A small text-conditioned image diffusion model, trained from scratch: 15.4M parameters.
Rows from expert 14 of block 3 of the denoiser, named by matrix and row number. Rows with one number belong to one neuron. Each number is 128 + 32 x the weight over the matrix's rms, rounded and kept within 0 to 255. All counts start at 0. Numbers have three digits each.
# up: expert up (model.blocks.3.mlp.up, 16x160x160), inputs 0-79
# down: expert down (model.blocks.3.mlp.down, 16x160x160, transposed), outputs 0-79
up.25:117097037118176050157119119177184127156111166110126197152162187152139091158121132150114074075102097171111152153122166099153098168110129095118145165155128041160134142183080056153117189131128125217085049114087119106078087163120086134119110122
up.26:067229061171167071154163205043028147088061012162179133116147178255143172097116100113149138181198035207189140160182153135160035119081224130110155213173136216206147132172172023179154215104153130240144112095119146063143186210146178151179115050
up.27:092154069161082056096074102110117078109110094116122132126102108038126185123078168175127153104118124106116155099183188177135105064112094151111139075073086120105105118110168103107152110146174173182154097126105123157146113152126114203250099109
up.28:105144116155105141133118152090108182116082106152116155129152111085147148120120112179186108107127097132138151166134163157104164123128086089114143160138099129147120178104117092104149155147059187160150123126144173055139113128160158166160120124
up.29:111147124127129132125117126130124135111122137131135152128142125122117141132119126136133129112116134125137125149139126113124136135133142119129149127129129139125133127133127133135126121114145130137128132114137123135121127134128127136132119125
up.30:107105130146124118116104133115123130109137131137109135138133136127129145114123132130146130124117118120132132131131129134128134117131119140134154136119126119127122124145134140122126134119138146125133136121121126142123128123119128145135112111
up.31:068148134175100117160079063101144121134114116097113159142088223084121170093058143089170157085114132192166135183170163017201106167110135161126136162134186115136090198156075099176099204155156110198115137141131152157084133031175110173111190169
up.32:127144120127134124113122132118120132120117128140124143135140126123125125137110127131125136126131118110140136128135123119118128134127121122140155117128131136130130134141130131145127113120135116127123130125126133124129132135139123133134134127
up.33:104128122121131118094122119142115120121102129146119157131117112114129150127135148114151133117107096114153133145147119118136114149131113133135165106104146118119151124139131163140103125102146121134126134092125126120139145135136135148141120118
up.34:122126123138132116131124121124113145109113137147102133130127156142120132137104110131131129107132129111148135156143124119135124125131141142143143110126122117134120115131114109142109105130134138129129137140134122118162132153141104131135128120
up.35:101121140096126089111138108096138145094131111086089134104160199127131121142118140126137147152115101128128171181142153089154164117122173129146143104094159113128138127148124229138097118125140108098126127171161127121148169151103104158139161148
up.36:113128148124143103132087066108113099114069151152135158180154118079101169177117165104212152103095127077134156166129146152135175124135115119119138136141150119133131125171125155133115117084097099097088116112126173136067110127129103153124124163
up.37:171104104080149077139095190134229094191179206032022220087068169159089135141083228125138193133122086094202145143255159137175137192038130077114130160125084119114127117173117139137219217124168114081089136099136104148220135141111083109228199120
up.38:128045074177105075160158135044197109187104176111060123160090101064080117170096148080137178220074065037138104180200091117141162175149130143048147196161216002113129061081085134029177045006182079000146169206157128099240089147125119116148116179
up.39:108130122119124119110117144128138125126136140135133143121153112128148130131112123118137128124131120107128141146154123083139147102129117136132157124128144133136130135148120124126110121118158123136131129126120130136120131137140122149142136132
up.40:010111211159095146139092184129094095113093207128088190076116193125057147125018103168086173114155138129143125164210113082070088128181160170111155156132061102133125149111134122209149153099161121160115078150092090097097129116074098139107112129
up.41:112121133038136102132160114150068106130072102123129164120125057147165128175150146069153121112120098126121128091146151115152122077130164095103142188128075238129093137176168121146134077120204096130112118124177118129171116126108090177142143141
up.42:133137124129125125126124115121130134116119130131128134131122120125129134127123130135147126132121128121133133127135132130118127120127125138127146126120130120128122138135126125124118132111128134129131135125122130132126127130135120130139119126
up.43:122153131123125121131141153112143139124113098118146149122151138118090147139127133108148121123134097131111118143125152124142136109134141115139145136129144116141149145135139111128120133111118161106103138120136121134134115129149127147119131140
up.44:161099110094059057135104111104110149139163149164082198109203152044124158153126114082168193181117173094126136118154187138153122107130099132117158136135192071100108117168109177119151127159153124131177154091106157129151125127223103147160097138
up.45:140143098088193175162127161159183096191180079184109231137103153123127110135082102022129146137082029070156154101143075130164040116085099143037142149123136124211174115116059149128204178142184102150110184100112128109175098184147083127179243062
up.46:134125124127120113125123144131130145108112131131137142145139131131127147123121111130130149120118126124127132133135127128143138114112130134136156132116124124143106121141116140141103128123137112133139135090116118145128129131142136139136118116
up.47:146089090131106132119124081142123099135095185148070080136183127104118140106164134210101106114155115133149171165092177196107159108143074102080139142104139158124182160115161151154158180129185140091120076145131111107174095127140088194142074157
up.48:108144138096116086193112180135087152101050136104123059164115135165066129119118122171202156090121130154177101139166180105095112090081102095185140175125129193104061139162084153156143151254138119167003165137170103168050154163200139170118175114
up.49:118138130124122129116122135124130121116120140135126134131130131122132134129128133134130138126132126114132134133135136125133128133124130139135140122117129133131135131128119127128142125127136130130127132125127118130121129140131125142124129126
up.50:125120124125128129112120134130131128111115137129137140125133133126123133133120115141127128127132126122131127137131128125116131122129125134125136121125135139129127124138123127129131128117137132137139125121134127134124122134129122143127121130
up.51:183061119113067112096079154181057215119115146192141123171133156166117166125155118122173105142074077143185177139110134177109205171101118109091140099115139119119161126162109138110174155109135114037109046091164111163125138149187152135133109174
up.52:029123036180126144143132183084076125174103108184173139022168101191125134097104100143112168181112050146167116214230129157111121169078192078054145153183073151161178194101159023164166160059177178124157107091093127064177141135106125158153124081
up.53:128081095145171083128173105128079122109066145175047202088187112117174070176105144188069152141092127130125208111092122150057179088145116083138145141150158093165139111155112154113099162135135124140138058131053127088162113181137154154156078101
up.54:079159104145041074081090128102103077123099130152132106155163129118120203141110118100112143104126117089133160133144137163162159132169093114131149161101093106125120106124137158124102131160163180162141137062135108136147107134136100120199093121
up.55:138105119106124126119106110122159131111089137094154171114109076084100127106130162100141136144135096106118143158219163114095121143117173149102144140140123116151121109165148125127145167118124133112096135138141142141130142108133084169140137180
up.56:108130127127119125129125105119126135110105131149113144129138117127120139116108145137127124128121130105153143123165128127125127126143141140148149132107134128140137131150131134130133129124140134144125119144125120116108124141126126140145109126
up.57:122118152136110118149107101089077144122109124115111135107148138123124149148150133115158131108113143143124141140180081105158127075148115134119145118127156147112111136113158130108148102106189092102152148153105140143142146142128138161151107160
up.58:107112133120124118142141141061152178090121097112132193131181078126178126144128155120167154137126122110114163124131099105159129139125142135145153161152129119121066091117140111092097140098132131104142144106131125139176135102141138173126133068
up.59:122124128129129115116122124116129124119123133131134141136128128129124128131117129138137138123125119119133135141133134124131123142129129139129150114121133118127121133135136133130124131124138134127126135122126123136123123129120106125136133120
up.60:115099051098155115133122156156103150123130145125077179112153130117113129157095073176105139171142155070132158121161125091138093118101122135165160124121138161122119160100101128113122116144149115069123121165088134119221155130155078180148104129
up.61:085196111147138028176161196115105199040134096062122108121189200110191103128085147127161115118176078169139120140175115064144103103098199173199152178144207128193128086191145120177096141146152185148125168164154131197109205229107093191118187048
up.62:104166086144126110100087115149078094088120145171106169146132145121147158121139153159103138125143124087147141141137133148146139091100131128121172153124151135128119127158151154097100123113136136079145147130098112118159107137124110165177111121
up.63:160143068193141088155146126140094175137091109138146088143171125105140105129141143142209109093140124144098130103092111152156105165097089167172137154147182182069117126158131121080095073133080131116150113115218132151126120143112165159124158104
up.64:099096123127116030100129095102126102107060180167057175101200153081104063126124199102126148117138124134121157143141085200103139063085139135128150122053198171133133148195227131094179135157189156069143147135140117077221123020158092164104129182
up.65:119115131146118114119126126121118125109118124128121146129139132123138130119117134132134135127138146126141117135137134113131126138138117125128151116124129123139128126136134122124106128117132121112106128135127124130128121133131116137151120135
up.66:082121108156000123125108097134116164136126158131060246173113079098135167185082168168153113126101090098170071129130175118091112090120094103144146031118165118122116142118124092094129147064186153148116151165117150153088061143184173244130146135
up.67:147129152131108058109126103092149149089087159121126162128164169116127143132104172149131135073135067136132126165113155142197145066076131182199172093129179103186138132151150161131045077122141122105117123104097090111157100136113084174155112113
up.68:000121035149160055125084111105026124165097102179147142133127086197116155063145147129144066136121128069254039105111073142114209068193064143116145165114154158199219185068078082144104067072094113172075094123099095063116051158095118152212045100
up.69:120112131136139141109113131129124128120131138125127151134132122109129138124126135142156136123132136111132127120147140133128117114145122141141148130115132120141120126138118127124126139118140125121131132133119138127123123136131115145133119116
up.70:198220208141103141097092131154090150127077123145127153106075188113128161089103053175126093153082122126140141155126199155164103067179089132126148188160126114137138166131045120145088071141175116122168138057078111100125112152147142148157092130
up.71:096114096130144144076104116115102119090127117138108143131136118110136150126118135120141138125126102109133120147151119157175140111144107159157156114121139140142125115154133149131113132118145106132134136117146123111131104120142105139143128129
up.72:126126114120099120130150134121127122130107109116117164136132114109138142115112129120156143122113109121117112124164139119139126107132123142153158125115140143142119109130117126142099094104161115131136149125132099128124123137136114151135119119
up.73:122127129126126129125119128129129131121120133125122135130130128122128135127124126131134121130131126120132129134137128123126118126119124125128138121125132132136124130129128119126124127120134127136128124126123126127127124137140122128132129119
up.74:068169112136082083066160171118163135130133173112092137200151179051112102153134101070181158073123117123107158183109081081162143131109131169120153176083195014148196047032126098149095070000164100000106124126128091176093136158009042125129116065
up.75:192084123130170119157177090130209127131139142093115223092139154159123096178112197014074140163071086151102255180125143142086175128123154163093151163166157086196199210238046054146057117134182097196042084169173096054090026155071078150168069168
up.76:127115136133110119116133142113120146127123136112113155117150147115128136142121130122136142145138123143105127140144146144116125104108153133112132143158131115128139141112126116110130154127128130135123150139112133126131134132124131133139132134
up.77:096108107171203089101039052144155084116096141092141186099126096164190113190138188116131107058112143084181110127148133142118106159146188182119143207193185166253111124104116112214058049078172176153178077057144125201091172042188156214093115087
up.78:099110113164120177205110178110089148126087094105087096117197099137104072119067124179204112120136149184117101170216116092139108017084151178141166202162147219148143109118051150091111023117142148124101101096181142136053156122144192195104221173
up.79:108117042226148145092088141084147120080069122112114075154165158056107116056106090149122122102148120107110132148170130121145101119150154126149127105123073081140150158141126113109116132031123115141145116123129120125146158163136112000149102059
up.80:066194038150170130070094141107148077135127204186126200107105156039149071160114167120077154148182111040147144105132141048048163112197097187144127125179106097138151089128119187159116063120149116126097165174105131123165116150093085121158097105
up.81:158179127153117139110111148052107081146056100228157197213078113104098153068127085187097147154118095137143101084181117140158046118144104122077135142116073126239152095117083073153147127109144114127157074080124131050114147156107131145187175092
up.82:118135094163089096138084086099156128108115081117139188131102183129146168124129075136130091136133104170170163175173169136131143136146128151152149087145194107129117091100109110117148067148110131104144191094160168146095070106172107171137155132
up.83:136142114145253099098126100149122112127097144160166093154153101109144072116134142107111129109143111133102138100129177137137077172112146178125142066144163137130158086134137127153152149148149158089141098119159117150121118126130099226150103124
up.84:149126111097115132139135180119118129110130155126132151119142164131093124144111126106138102107140105115162149136143103138105110138132129137161133141109140127161142136130121112133112124127161134129107136082154115133122105128152104152124127094
up.85:116121124135133129114114127129129123123115133131131147133130129129128143132109126129132140135128122119136133132135127129122132126118134131128143112131128126128131129137125133129140127112134123130126141127120115124135127128139131136135137130
up.86:118143114129133123118113108121134125097122129128132150129117141128131141139128121131136135106128129117129140151134123124125107116124123136140160120131113134145129138149116129127115132121134130136116139137125131151128124125115124130130116124
up.87:137131061102133214141094055170114124076083130146050099116205050116202198162076141131149144108108208142123149153101145194131117126124064190071134151134059166169124089138100057126239175005155120137086208066105169221123138220114170186163107127
up.88:106172093154127085062098117094118090117071164156138140150151137080176134119119137127142115077137096108131124138133118152151126095156130157153180106098162072131142113151141153133149137117120115122103142097104162121105106155134127181117153146
up.89:131129133125126119120117132131124137121117135129125138136127123125120138131131131137138127125123125116143125138134122131136126126124129130130145127120129127131128126136138136126128123120132131133129127116133122132120125122129114139126130133
up.90:159182153137146119033113168126082110124156160080110203134119188095148104144127076155121115035058087106123132148155115134130126136129147115149120161185132069141106123161163147174050095125145124070124123098103084172176143147093142163183104135
up.91:031160104179111112115199113080171127075115089096137117165182184097173114187087091126119114190161089165110131165196179079177110103077234134109151205171124103131144025107157071127114137100202094098071130186086141095103207141071108174152127139
up.92:117110062155122107079105143102166155174096130117167145092078162092140138142081134132109088081170155083203163188117077071090170095082096140133158144103129042118120180035154093084073118062134126022144177116100070130188101133069100164187139140
up.93:111157091073123101138187122144160152096154141165124189117137076191069178128133081133107094195173133125130162049127108098139189137137131099165131178053091153067107158151157090076186172141110096107114130196190122000132089180095077184164091130
up.94:123123121125132125127127123131140134109118128132119143132132126123126137131125130126123128126122120121133136126138132132127121124119127130135147115131147131123136128139119137128126115119141131121125131113130128127125117135135114133128126132
up.95:107122132138118131128104131115132120118114134131116137147124108135109147126145099118133142140145111116132134136163118115123130107130139112126162112138126138124128124145130126129125111115139125140127152116121096129128116147110141145134108131
up.96:121075119142086103129109080160099150144069214155118072209111133164112103191128165093188093109104105185174089149115111086072141118078161123128154131115093204066176138151043133105188139188159083069067084100214159133082063138205100178087122180
up.97:137058087122130156086126173111103142078131140157140099198189131152146103132088137099116096181170119136079158114172122126115096130085150188129142200142084126142169072170137162071152058144165130118079066099134179166097142067086177203134118178
up.98:118128130120124130115118125130126123121114143135129136130135129125125124128132128128133124119129126115134130134139133129124132127124129125129144119130131128131131128133130131135119121119136130129127130121139120130139121127129110131131125125
up.99:178057102138055105150137133091148193154125130068075169123152124137129214121107174095164105137124200139141119143131128147139127121070085053133143176097179156134072171093105120072126213089071100173102133134129115099136084167132154145178152118
up.100:053104092068061137104121136145054103101089173194115098194128114142145120114107128103107144144139096134161129216204123144076131085122177079099149163104067139185133108097148078161167144139188109164063096154086091125106182123143090170162103187
up.101:133136127125120130128132127124123119117127133135131142126135126128134132131130115127126125139138124117133128127132140123129125127123122132129148116124141119123121135143129136127124131128138127121125139124132134128136121120133128128125130123
up.102:106160150141154212114106117117114089104058126094072116128160131049105163185049090142119152145110179163131081152225131057177134059190153188163130168207105200123128095074019086168117097110136109187097250057110139137099118149136093167144126161
up.103:135152102174193114107091129110120097092071127167140136143124097246113164153083127110180148121142105068185114145202103123142096083131128180115165000078152165114116101200061121159109148000146124143083139079098133206114105220149084092099130096
up.104:126135122120124118106112133126121127118126132129130132130138121118123133127127124124135137117127127119136123137150121121126126135132128131127137129123127126125132121128127132121117123123144137136137137124132125131136122132139128132141124123
down.25:130124167212151152174159144115129064121156163144140120084170049114165080140057081135132127069164155168165085096102108096180139091103148107190070106070126085188112088046192219096083090080101146091085042136123143092096173148150118149124135086
down.26:176184130151121202165232017158124070155068152074085185142074057138084075167088073121148190157153163211121097159132129101139127066070137149173031063148142106187230198182095147138061188136130175181010100183098137071115082099150206213135118149
down.27:145092093115094065124086080173146089160144113122100137133053075216119057078124089081160095181191106135127115196178194102146073091171090078060146043161143110144122125089135147170180131130177182139130123051099108105139058197084095220226088094
down.28:113153149153125126118152094133122109134145102149119160131140188041105090118112144143074121104127151115141136152109110173083108143108163075149146084160118098126110143078152148141076154133223055116169097158169093109124120126138107107172082139
down.29:126126109138125131123123130142122138126129124138122131124119139113128123127126134140127127130139117132130135131131129116135133133136127123122126121140131133121143128136139124132136119136120128136123138127134134130116129117114138130131123132
down.30:129133127132137117135112130132128133131130130108117134130133137117136141127124132140133123137132130135124125118132121129127127142136125127125130130115136122121120114132117123140150129114113117118124132123109128134123117123131122136126130133
down.31:117110079149097183146130161084123149139168111083172158101084121055046098113110116101131148044154061195105057138074069096163140108126140172140120136184133113095148058153210103068123207094166100042055134199095116122025060112146042110175077082
down.32:117140142128135123109144117129136108133123129128126127131125129129129116124134132125125124127131122121124126136134124118137115130126126117139139140135133146118133129138129127129130132100132136094112130133135128116118135139127135096130126133
down.33:125145118114105133117113138143113132115131139129147083147129143138139133121129132115134122120119141118122120134116130112151136129127143144143138139132145151124137122104122139110137123152120113115131115125121122115127125116112133144121121119
down.34:119140113115134116111110140127128133129130149131131141139134143120111124127108135128130138132128115139130128128115119128130129135124130122124134099121118129127124117146141139109140130138153143145136130142141127121130126139126133124147129133
down.35:076141168076105164149135150147151098097121093117126147105174131136106114139102174102130132125153141173153139147130100113168148091155139142103135149098121118134155130127132117182110134131094136082102174171095096146134071180138110119138111089
down.36:157136201124150121123115156106146159195165085151141082147124169114140145136086136139101135127130103082177133110141164157155137130145154128120116150120091112065132153025157099095154151088163135128134125120109121136100077127103125094138120145
down.37:150123172112166164198102084183131197096171183105091139116164119201097114143062131076141179126130137111074131034147000153134123068162087193195097069169164114216170128146149128120035131217103130077047076159146088181194072067133129180023101071
down.38:149084243142118100190173212127218132066085100115068109086070185117140058166157182102172120180191163077221144051129065087133109045069166199188111192179142158120156202134138067178055170196140149158156069217069120082203160055107070042119131174
down.39:118131111115127123113121132127142121117130140127123130132130109122129116138131133121136129127132127128111127131111141133126144129126123116132118127140126139137127147149128130131135113125114126128124119130138123129114119131131109127124125147
down.40:023106045109146048159117092084112100115141120119174091202070106083139180155126169155192130113136058131138152153115005120068100108067119125161152163139111112167107093120085104106076157122165124154057151185192104132085104188051107112129061099
down.41:152126122055119122103166135150086138194076105111149045128126152163115110103107103112121073130122153158189118149151104118146128149173078145133100134181167207133140144112116156138128153130153155197134114106157134112122112163106122134106144151
down.42:127134122128122127118114132130121134132133121124128138129131117124133136126130134132128124119128120135125135126129123133126133128124129128128130113119124113126129127130125119123123133134125113126124132130135137121130127124134123120131120133
down.43:123122124125127139141129141117142116129119144128139122106122132122141121132102141120113125110116140129129137116119119113137119137133123159146131111116154131115104111119129127120124143114124149141113123137128112153127136127137143159125111123
down.44:230125136096095174106139128104107104153172094115153221109156154090116154138135123103132098136139084090118098196112106176092138165133087088183113094091149120080165109129159049114123126107120148131138141107157142160116182165119120129142116096
down.45:169152166095147158149114084196149155091129161219095141130120104136096065095153118099078127153146212148085123121092122189197175112112143141203106118136121134186131135112205196130075122184108089132076115088083122170182189142111169102155102079
down.46:127120120134139122127124158132127151132139134139134145151132143108119143147143131119120134128122141134130129129140104144110127146136116133137118117130127140117127140134137126126129137133116122130127130139131112133124136128128142111117130111
down.47:115119079137113070179085114077136122123118085111100163108083158041129127136145149101154067118155143148092126121142123118110119117186109087141131135160107121129123087176121087094137113191103179053148120123166178168123167213058121059164075146
down.48:141117181081097153183163108111164150158081164093032107077031167156137053127133130114151160105143123197235082040123153089105105042081168096060042059096051199144188125168139126118121127026166126082069106133149176131085179000039143063094158138
down.49:134132134119120136135117128130135120123126127133127124126127125136128130130133119128127128123128142126123132127135132133123122130129133127130139137136135130116127130125134140129132133123125119119127138122132131132136139132129128124127127135
down.50:121127125131130123139127126136131128128123121123133126131125126134130127135131129123130126129118131120119127132135123134129134130125116123136126117125135128128130129131136124123126129128129124132137123127130133128140132131117133123124134118
down.51:154155062114145109163136152058178126146158094118115173170128138034135098160203169142144092130139166107080149075134174172112134124168115114154069050129084123084123106132145137118126199154080163003183060102134152196112216129087196000184159172
down.52:165150115109161139070179045114179150074110097128146106100120176142081119146115073153184174146197166217144131110104045101138115074054107126209090090165255129151098166193129143134053166226064083180101064149119112065135075095200109159136147120
down.53:130119113139123110128143098070189113102202076122097247124114170025160094157164189133140108140111137121122164110145085151097169118207089080155048121112099180093089060101208131141190077062069188109156056126110123117116211173079188013135157152
down.54:081113135132081056129081122103118119106115059141123127153087101173096105178111099116161084160142144135126111173149096134094129134145117060126063104153083168171111121095163084161135179128146145131119126146228108153099112207125139126205112144
down.55:165125179122116127140128136165158106128129136109160162131126139129148120130077142102138184136118137125163134111097105112099124107142098152163147150127121168124104133128076189120109171128117112126116113138131122185140147140102135129125096132
down.56:100126114099125132140144110126126157153115123131148142126113119126111147118117113133154132122139151138123151130110143132147111109132141122156143127133120131131149129105128109129124137129112121130127124134136120128120105121114110127115126125
down.57:119166152133117135125111164117155099076107137110130119110088128075116089183122145138177107127147138132129137126104117124144121143105144105128156128159088087082116149097186094123149136130186106143136135105123114148120123126116168113108140157
down.58:130120130151119114137140121174129129123133115065187118106111107082112110124115087125110142123150181135132145146105119111178125160108129150153109123178130168091145162148155139105116155136130122154133098119160083109128124122145191111094129156
down.59:133126130122128129117133108125122139115119123126141123126121134124121127132126123111131128110131134126121138133119124129126130132124128132132126125127141118121135129134134126123120136132126127131116140116132126126120130135120118125130121136
down.60:176108134119149125143117129132162124167139165130121137134122187054139100150136153158130102136082139057074141110135109095128135183167104138119145134106117150105175108158169150120141108047094111080111192120158112126105119151085158064111124108
down.61:090181066076177192177198071060143117144126136054041092151107076125087084140180155146149090084140146162170097061144140109150138071084064121096109062135069128150207137138139124102135121155098147148101175223167187176140086152147134243106129046
down.62:124114151140137133168063133138116120123123138107129123100100124126134122135134140144153144155115155141168160154114122133118165143095118129120124141150128140099157088146144133122110146094134125144164124148139111097126155140078135083098102170
down.63:157146110110061188133131186173175121063176127110104080071153140025112058165138164177056136120087178142132140094140151100174178184134129102063105094098221091051190193077116177176150114132105097164185123146138132119085121131101159148065199150
down.64:175125121105069161098110077091175100167172053099114163128092203031133080104157196102165034106179075114147158129143131117138126149173029141133147105169184071101151026149150062114105087124092131041160106119153131130146145176107089132170067158
down.65:130115121133138134148123135124123118134128131133126125122126131120130131135138132128110133124126118114123126116122100127131120123140131122119142125117141136129123131130141126141123110116112123120140127118129136130122130135134116136115123120
down.66:113134164157008149141177100097048158182183228101152008100159180101061230138054155129075206122093128132113141118053117147122146172078153220140122125099154120080175109234149152104144097189093092056097149183074124180125083105168113255123109102
down.67:166110110118155138114140166193132121106131084126115172118119127075105139137138165136126097102125170166153150141089164156144096139091095143122120118097154106119156128118135109168116183146140079075164121133157113114121147148138158122117113096
down.68:049144125145118104102125181099118139031106080136129140179140141087154082053182123132137085116186122144115169051169095119147092153107165097133125148101172117130041105178148152115109131180108131092084111183116112145150186162205080130102169188
down.69:106111114113123126117139130125131134125135122124113134124128133145126131128134120120117134118128116134129126131138130130134121141132118122127137117134139126118126128110133112124122140105138113121140117142125120144125127117132135120112125135
down.70:199177127127067135102091135088101104127074142116151145136083111026166196099136158172129102143143114135109120195092097227161144160087122131172155132147120117113173084091147144105169106116115105142121156118120141167114174179045165087205129091
down.71:150117122126123145135107126134134122151121114135107139113151118140126118124131122102144120123112138120132133128147116128127111132136129119125132145109130128118135129109125140131138133121131118126148118123129112148130132126124131144132140147
down.72:134131127146120141126154107137141120145147121098133111128130130117131127129135133121115121128131128127128124148120123114137129161115134125144119126140152136129121139145147118128131120140141137133130144133131130109118118146135148133096125136
down.73:124139128124128129143129127133130111122129126122134120124133115125136131124116127133129121121125129138133135127124123125128130121132126125135129132123131127139128123127139137130122129131123126126129125124134123122124133130128128128128127137
down.74:110128140088109078080172111096200171100093163103101123135103168149141072137126161108142124087123127176255106055169143081119116076087147123113080157089078099075108160193140133102155090220101138128122100143099137141093179027121072012124166093
down.75:173120142155159138159187125075139068086162181126102126082146054162197105114148129107129118133057127161116063143072105185068105082144093182148111124188103145139069065070147243113152073075130111095114099150120170146150135149185134089074194134
down.76:141130111118122132127124127115113132127135134146129144132098146127131122140119099122115124121144134124117136117138133134128130127135112123146139127137145124139123142117140121142121119111134140141115139142133126127135125137121147146129140136
down.77:116101128199124089092062158097125101125152123108197085104135117176171069141109155151080137041091079091112156105073100124139233153178107110125127121151140167144148093141132098134173041101089121057227151079132129217068066206069138156121082190
down.78:120077129113122080185155149145082155117135159116085100081198153138126086130192162178069101174086117200166135131097137137168136169087085226086156117195103205133125223139221095145123078112168073094143083136132129140056087029105220091119082151
down.79:151143201078091086131155163134165111143099116145155175140127138110165106124153124130100146183125110192153126153170145111122131112163105130096005039115095139160107117163128129120131144122129133100130155089115104124134169079084157000091115168
down.80:130163084138076020185072079133236042166135145138098132169036061089152077102159108063148119156130130075096104186182109060087048090120170090141075136148108152118106149065129123143165120135145165090094112074123144133129211125077151120124106188
down.81:141146086147114041132113095174139081156106141169087213222075127065139074089174165126158132158165209158146190147091190135104153075111205122183097146108118141107113164111111194135105199167170184109104075139078106134124191126104160116182065121
down.82:142132098157128177125128183155142122111166123133149180122115114054094143120119099142107181081129152154128174087109167129173160101122136151119141160142080108060200143122144171151141099033157179122209142111112077117149132117164141104139179128
down.83:131083083152172125128109142154088134200194151097159146094182118108097169125086141149110111099113130132125103165128035153134122180188091097094144095144181111094144091133128090119156131108168118099158195127158129144121109174103114085096120154
down.84:110158143109142097105115110126143138095117156140138120138104129127137142133107141116135156114102142125145106132123135115117128112157150121137145148117119116110148127113134123115135149135114130108138133117103123108152123123134123108116116081
down.85:127128124120124128120128115123132130134135129122135123129135136125127129110123120128123130127123130122132132130137122140128138119127123120110128128130126141130133125135134124131132129123129131126129135127128130128144129120132141117127132134
down.86:131126130134125127139140131134130122115109132131138128123109115113131144123133134136140123136128112135130135125129134122133144121114119136118130143121142123118155130143126128128127136126123119110144127120131127117132132126110122108125133140
down.87:141155144090166124085119179168170099111102154160096076073209196209218165147162127146108129100121099139003112079108151181170138092178125127212135081109171170203117135103153210091063161145095087018105153074144111126162177072128193000087170127
down.88:132110154108058155125096160118125128131124092099148145130154130097147117103154146125145130136156129106099118127124119133140158105151096135131114143096088132129149117088146127155168160154095153152095122131119096117081153177115106136128138127
down.89:121129127126126133132129120130123128123126118127126125128120125119137121123124136132134125135129126125122125131132130142121133131137133129135126123122133125119128132126127134129123122131122131123136126129132121133129125128131131128135133125
down.90:220129108213145102163140053142044094172108168113102110131124019190177143112066073107107127057127123152215126139045040173086117132118163154122094124155146045118107074159087082104162013099154128110166147121102129180144140141147175055072116154
down.91:028115121124095092135255118121105125131142095065084102134104029162127057175158142113154107147111171158216094066128173093159127109038101142137129132152127101118188201177138127172099128198110210100032098200084145131087109088167115106125160145
down.92:116096096133140125057132084122144124113137097115189079130066140155089112153100180141159046097044150134158153056170016086058115155102198135124110156091122113083154062177150135172192156240147157106152115155068150173141185113142081019130106109
down.93:048121058136164102155173134219071095167058096180107117164160118170062202099128117043078083183094149129132094175220170128141043149166042139159076069140190144125157094126151164153100174112076227057093117176182095144174126190111101020086186123
down.94:134126125126129126126127136137126125124129132136126121121124119135119131123125138131128126129135127124136124119139133137122128121134125124121118128123132140127129132120125119130117122119126125130130133125122124136129129120126127127126123119
down.95:130127113128136111116116144131122138127121142129135148119113137119139157137115106121118116122147133133142124116132119121131142129127124134121141139136134118125151122134116122126121138128125124136129123133117127140122110135135148117147128146
down.96:136143111149145145196150185135139148118125138188123103177135067141084069181202138099093095128179211175039135106139114080110098165145058099121104091142154164090079108113216124109058177154096203097142079000212118111109210117101110046119127187
down.97:102052144133184078110141081193040109176117149186151096142197112196098185145179137111107106204109159127146104146109141153122163206101110142113127137124142204126108211092130140184128086131129140110090097116135086118077089076166167023137086142
down.98:126124130126132131114131127133127120132135133129129132128127134125121118121132130125134130130130133131135126129125134142129127129132132137131119139133124128131133132140126123129119130130125120125138126129130128140125134135126128129138120127
down.99:159135118159092177095136144110131123162195144102095177077193153087123128144135159080096084115095084098112115112151073118124167148129122095123147086110104085089174097191177121138078161142179169127141140153188132147182151129123137068068121177
down.100:113104074147155091139126078101115104182168092133136184203042125113118112153189133082178119128182066091122144137115193146058105067105133093144138100142068125152138073159143106144114131137151206009096061129134164179099115160166118106229096150
down.101:135134122125130116120131124131135123135126139136121134128127134138134116132124133128127126126129122128141135134137134131118134133122130128133132128129129123122129128123130125132133128122124122133132124123120131134125130131125127120134128119
down.102:066132045085111099081148198091135115123176177053086070103094151054138144155155173085132111113093093236113137159062082111189146099077164167129047051161132133062124160171161155113123202176153099078123145105097142149076158042099153057147187204
down.103:157165215114158126148124157174173149143090156143022142158100035152141099117171032138144192121201135183166108093145073099145047064140127087101045008109119231205127159104078137104105123098153166089055099052142124135165145057168092115137151105
down.104:134124135139123129132122131129128123124125123118129121122131138128133126145119129119131137139120129134131130123121125141119133127123139137118136134132142120143134140116116126123123129125131129130121123126130137136130120119133120128135126144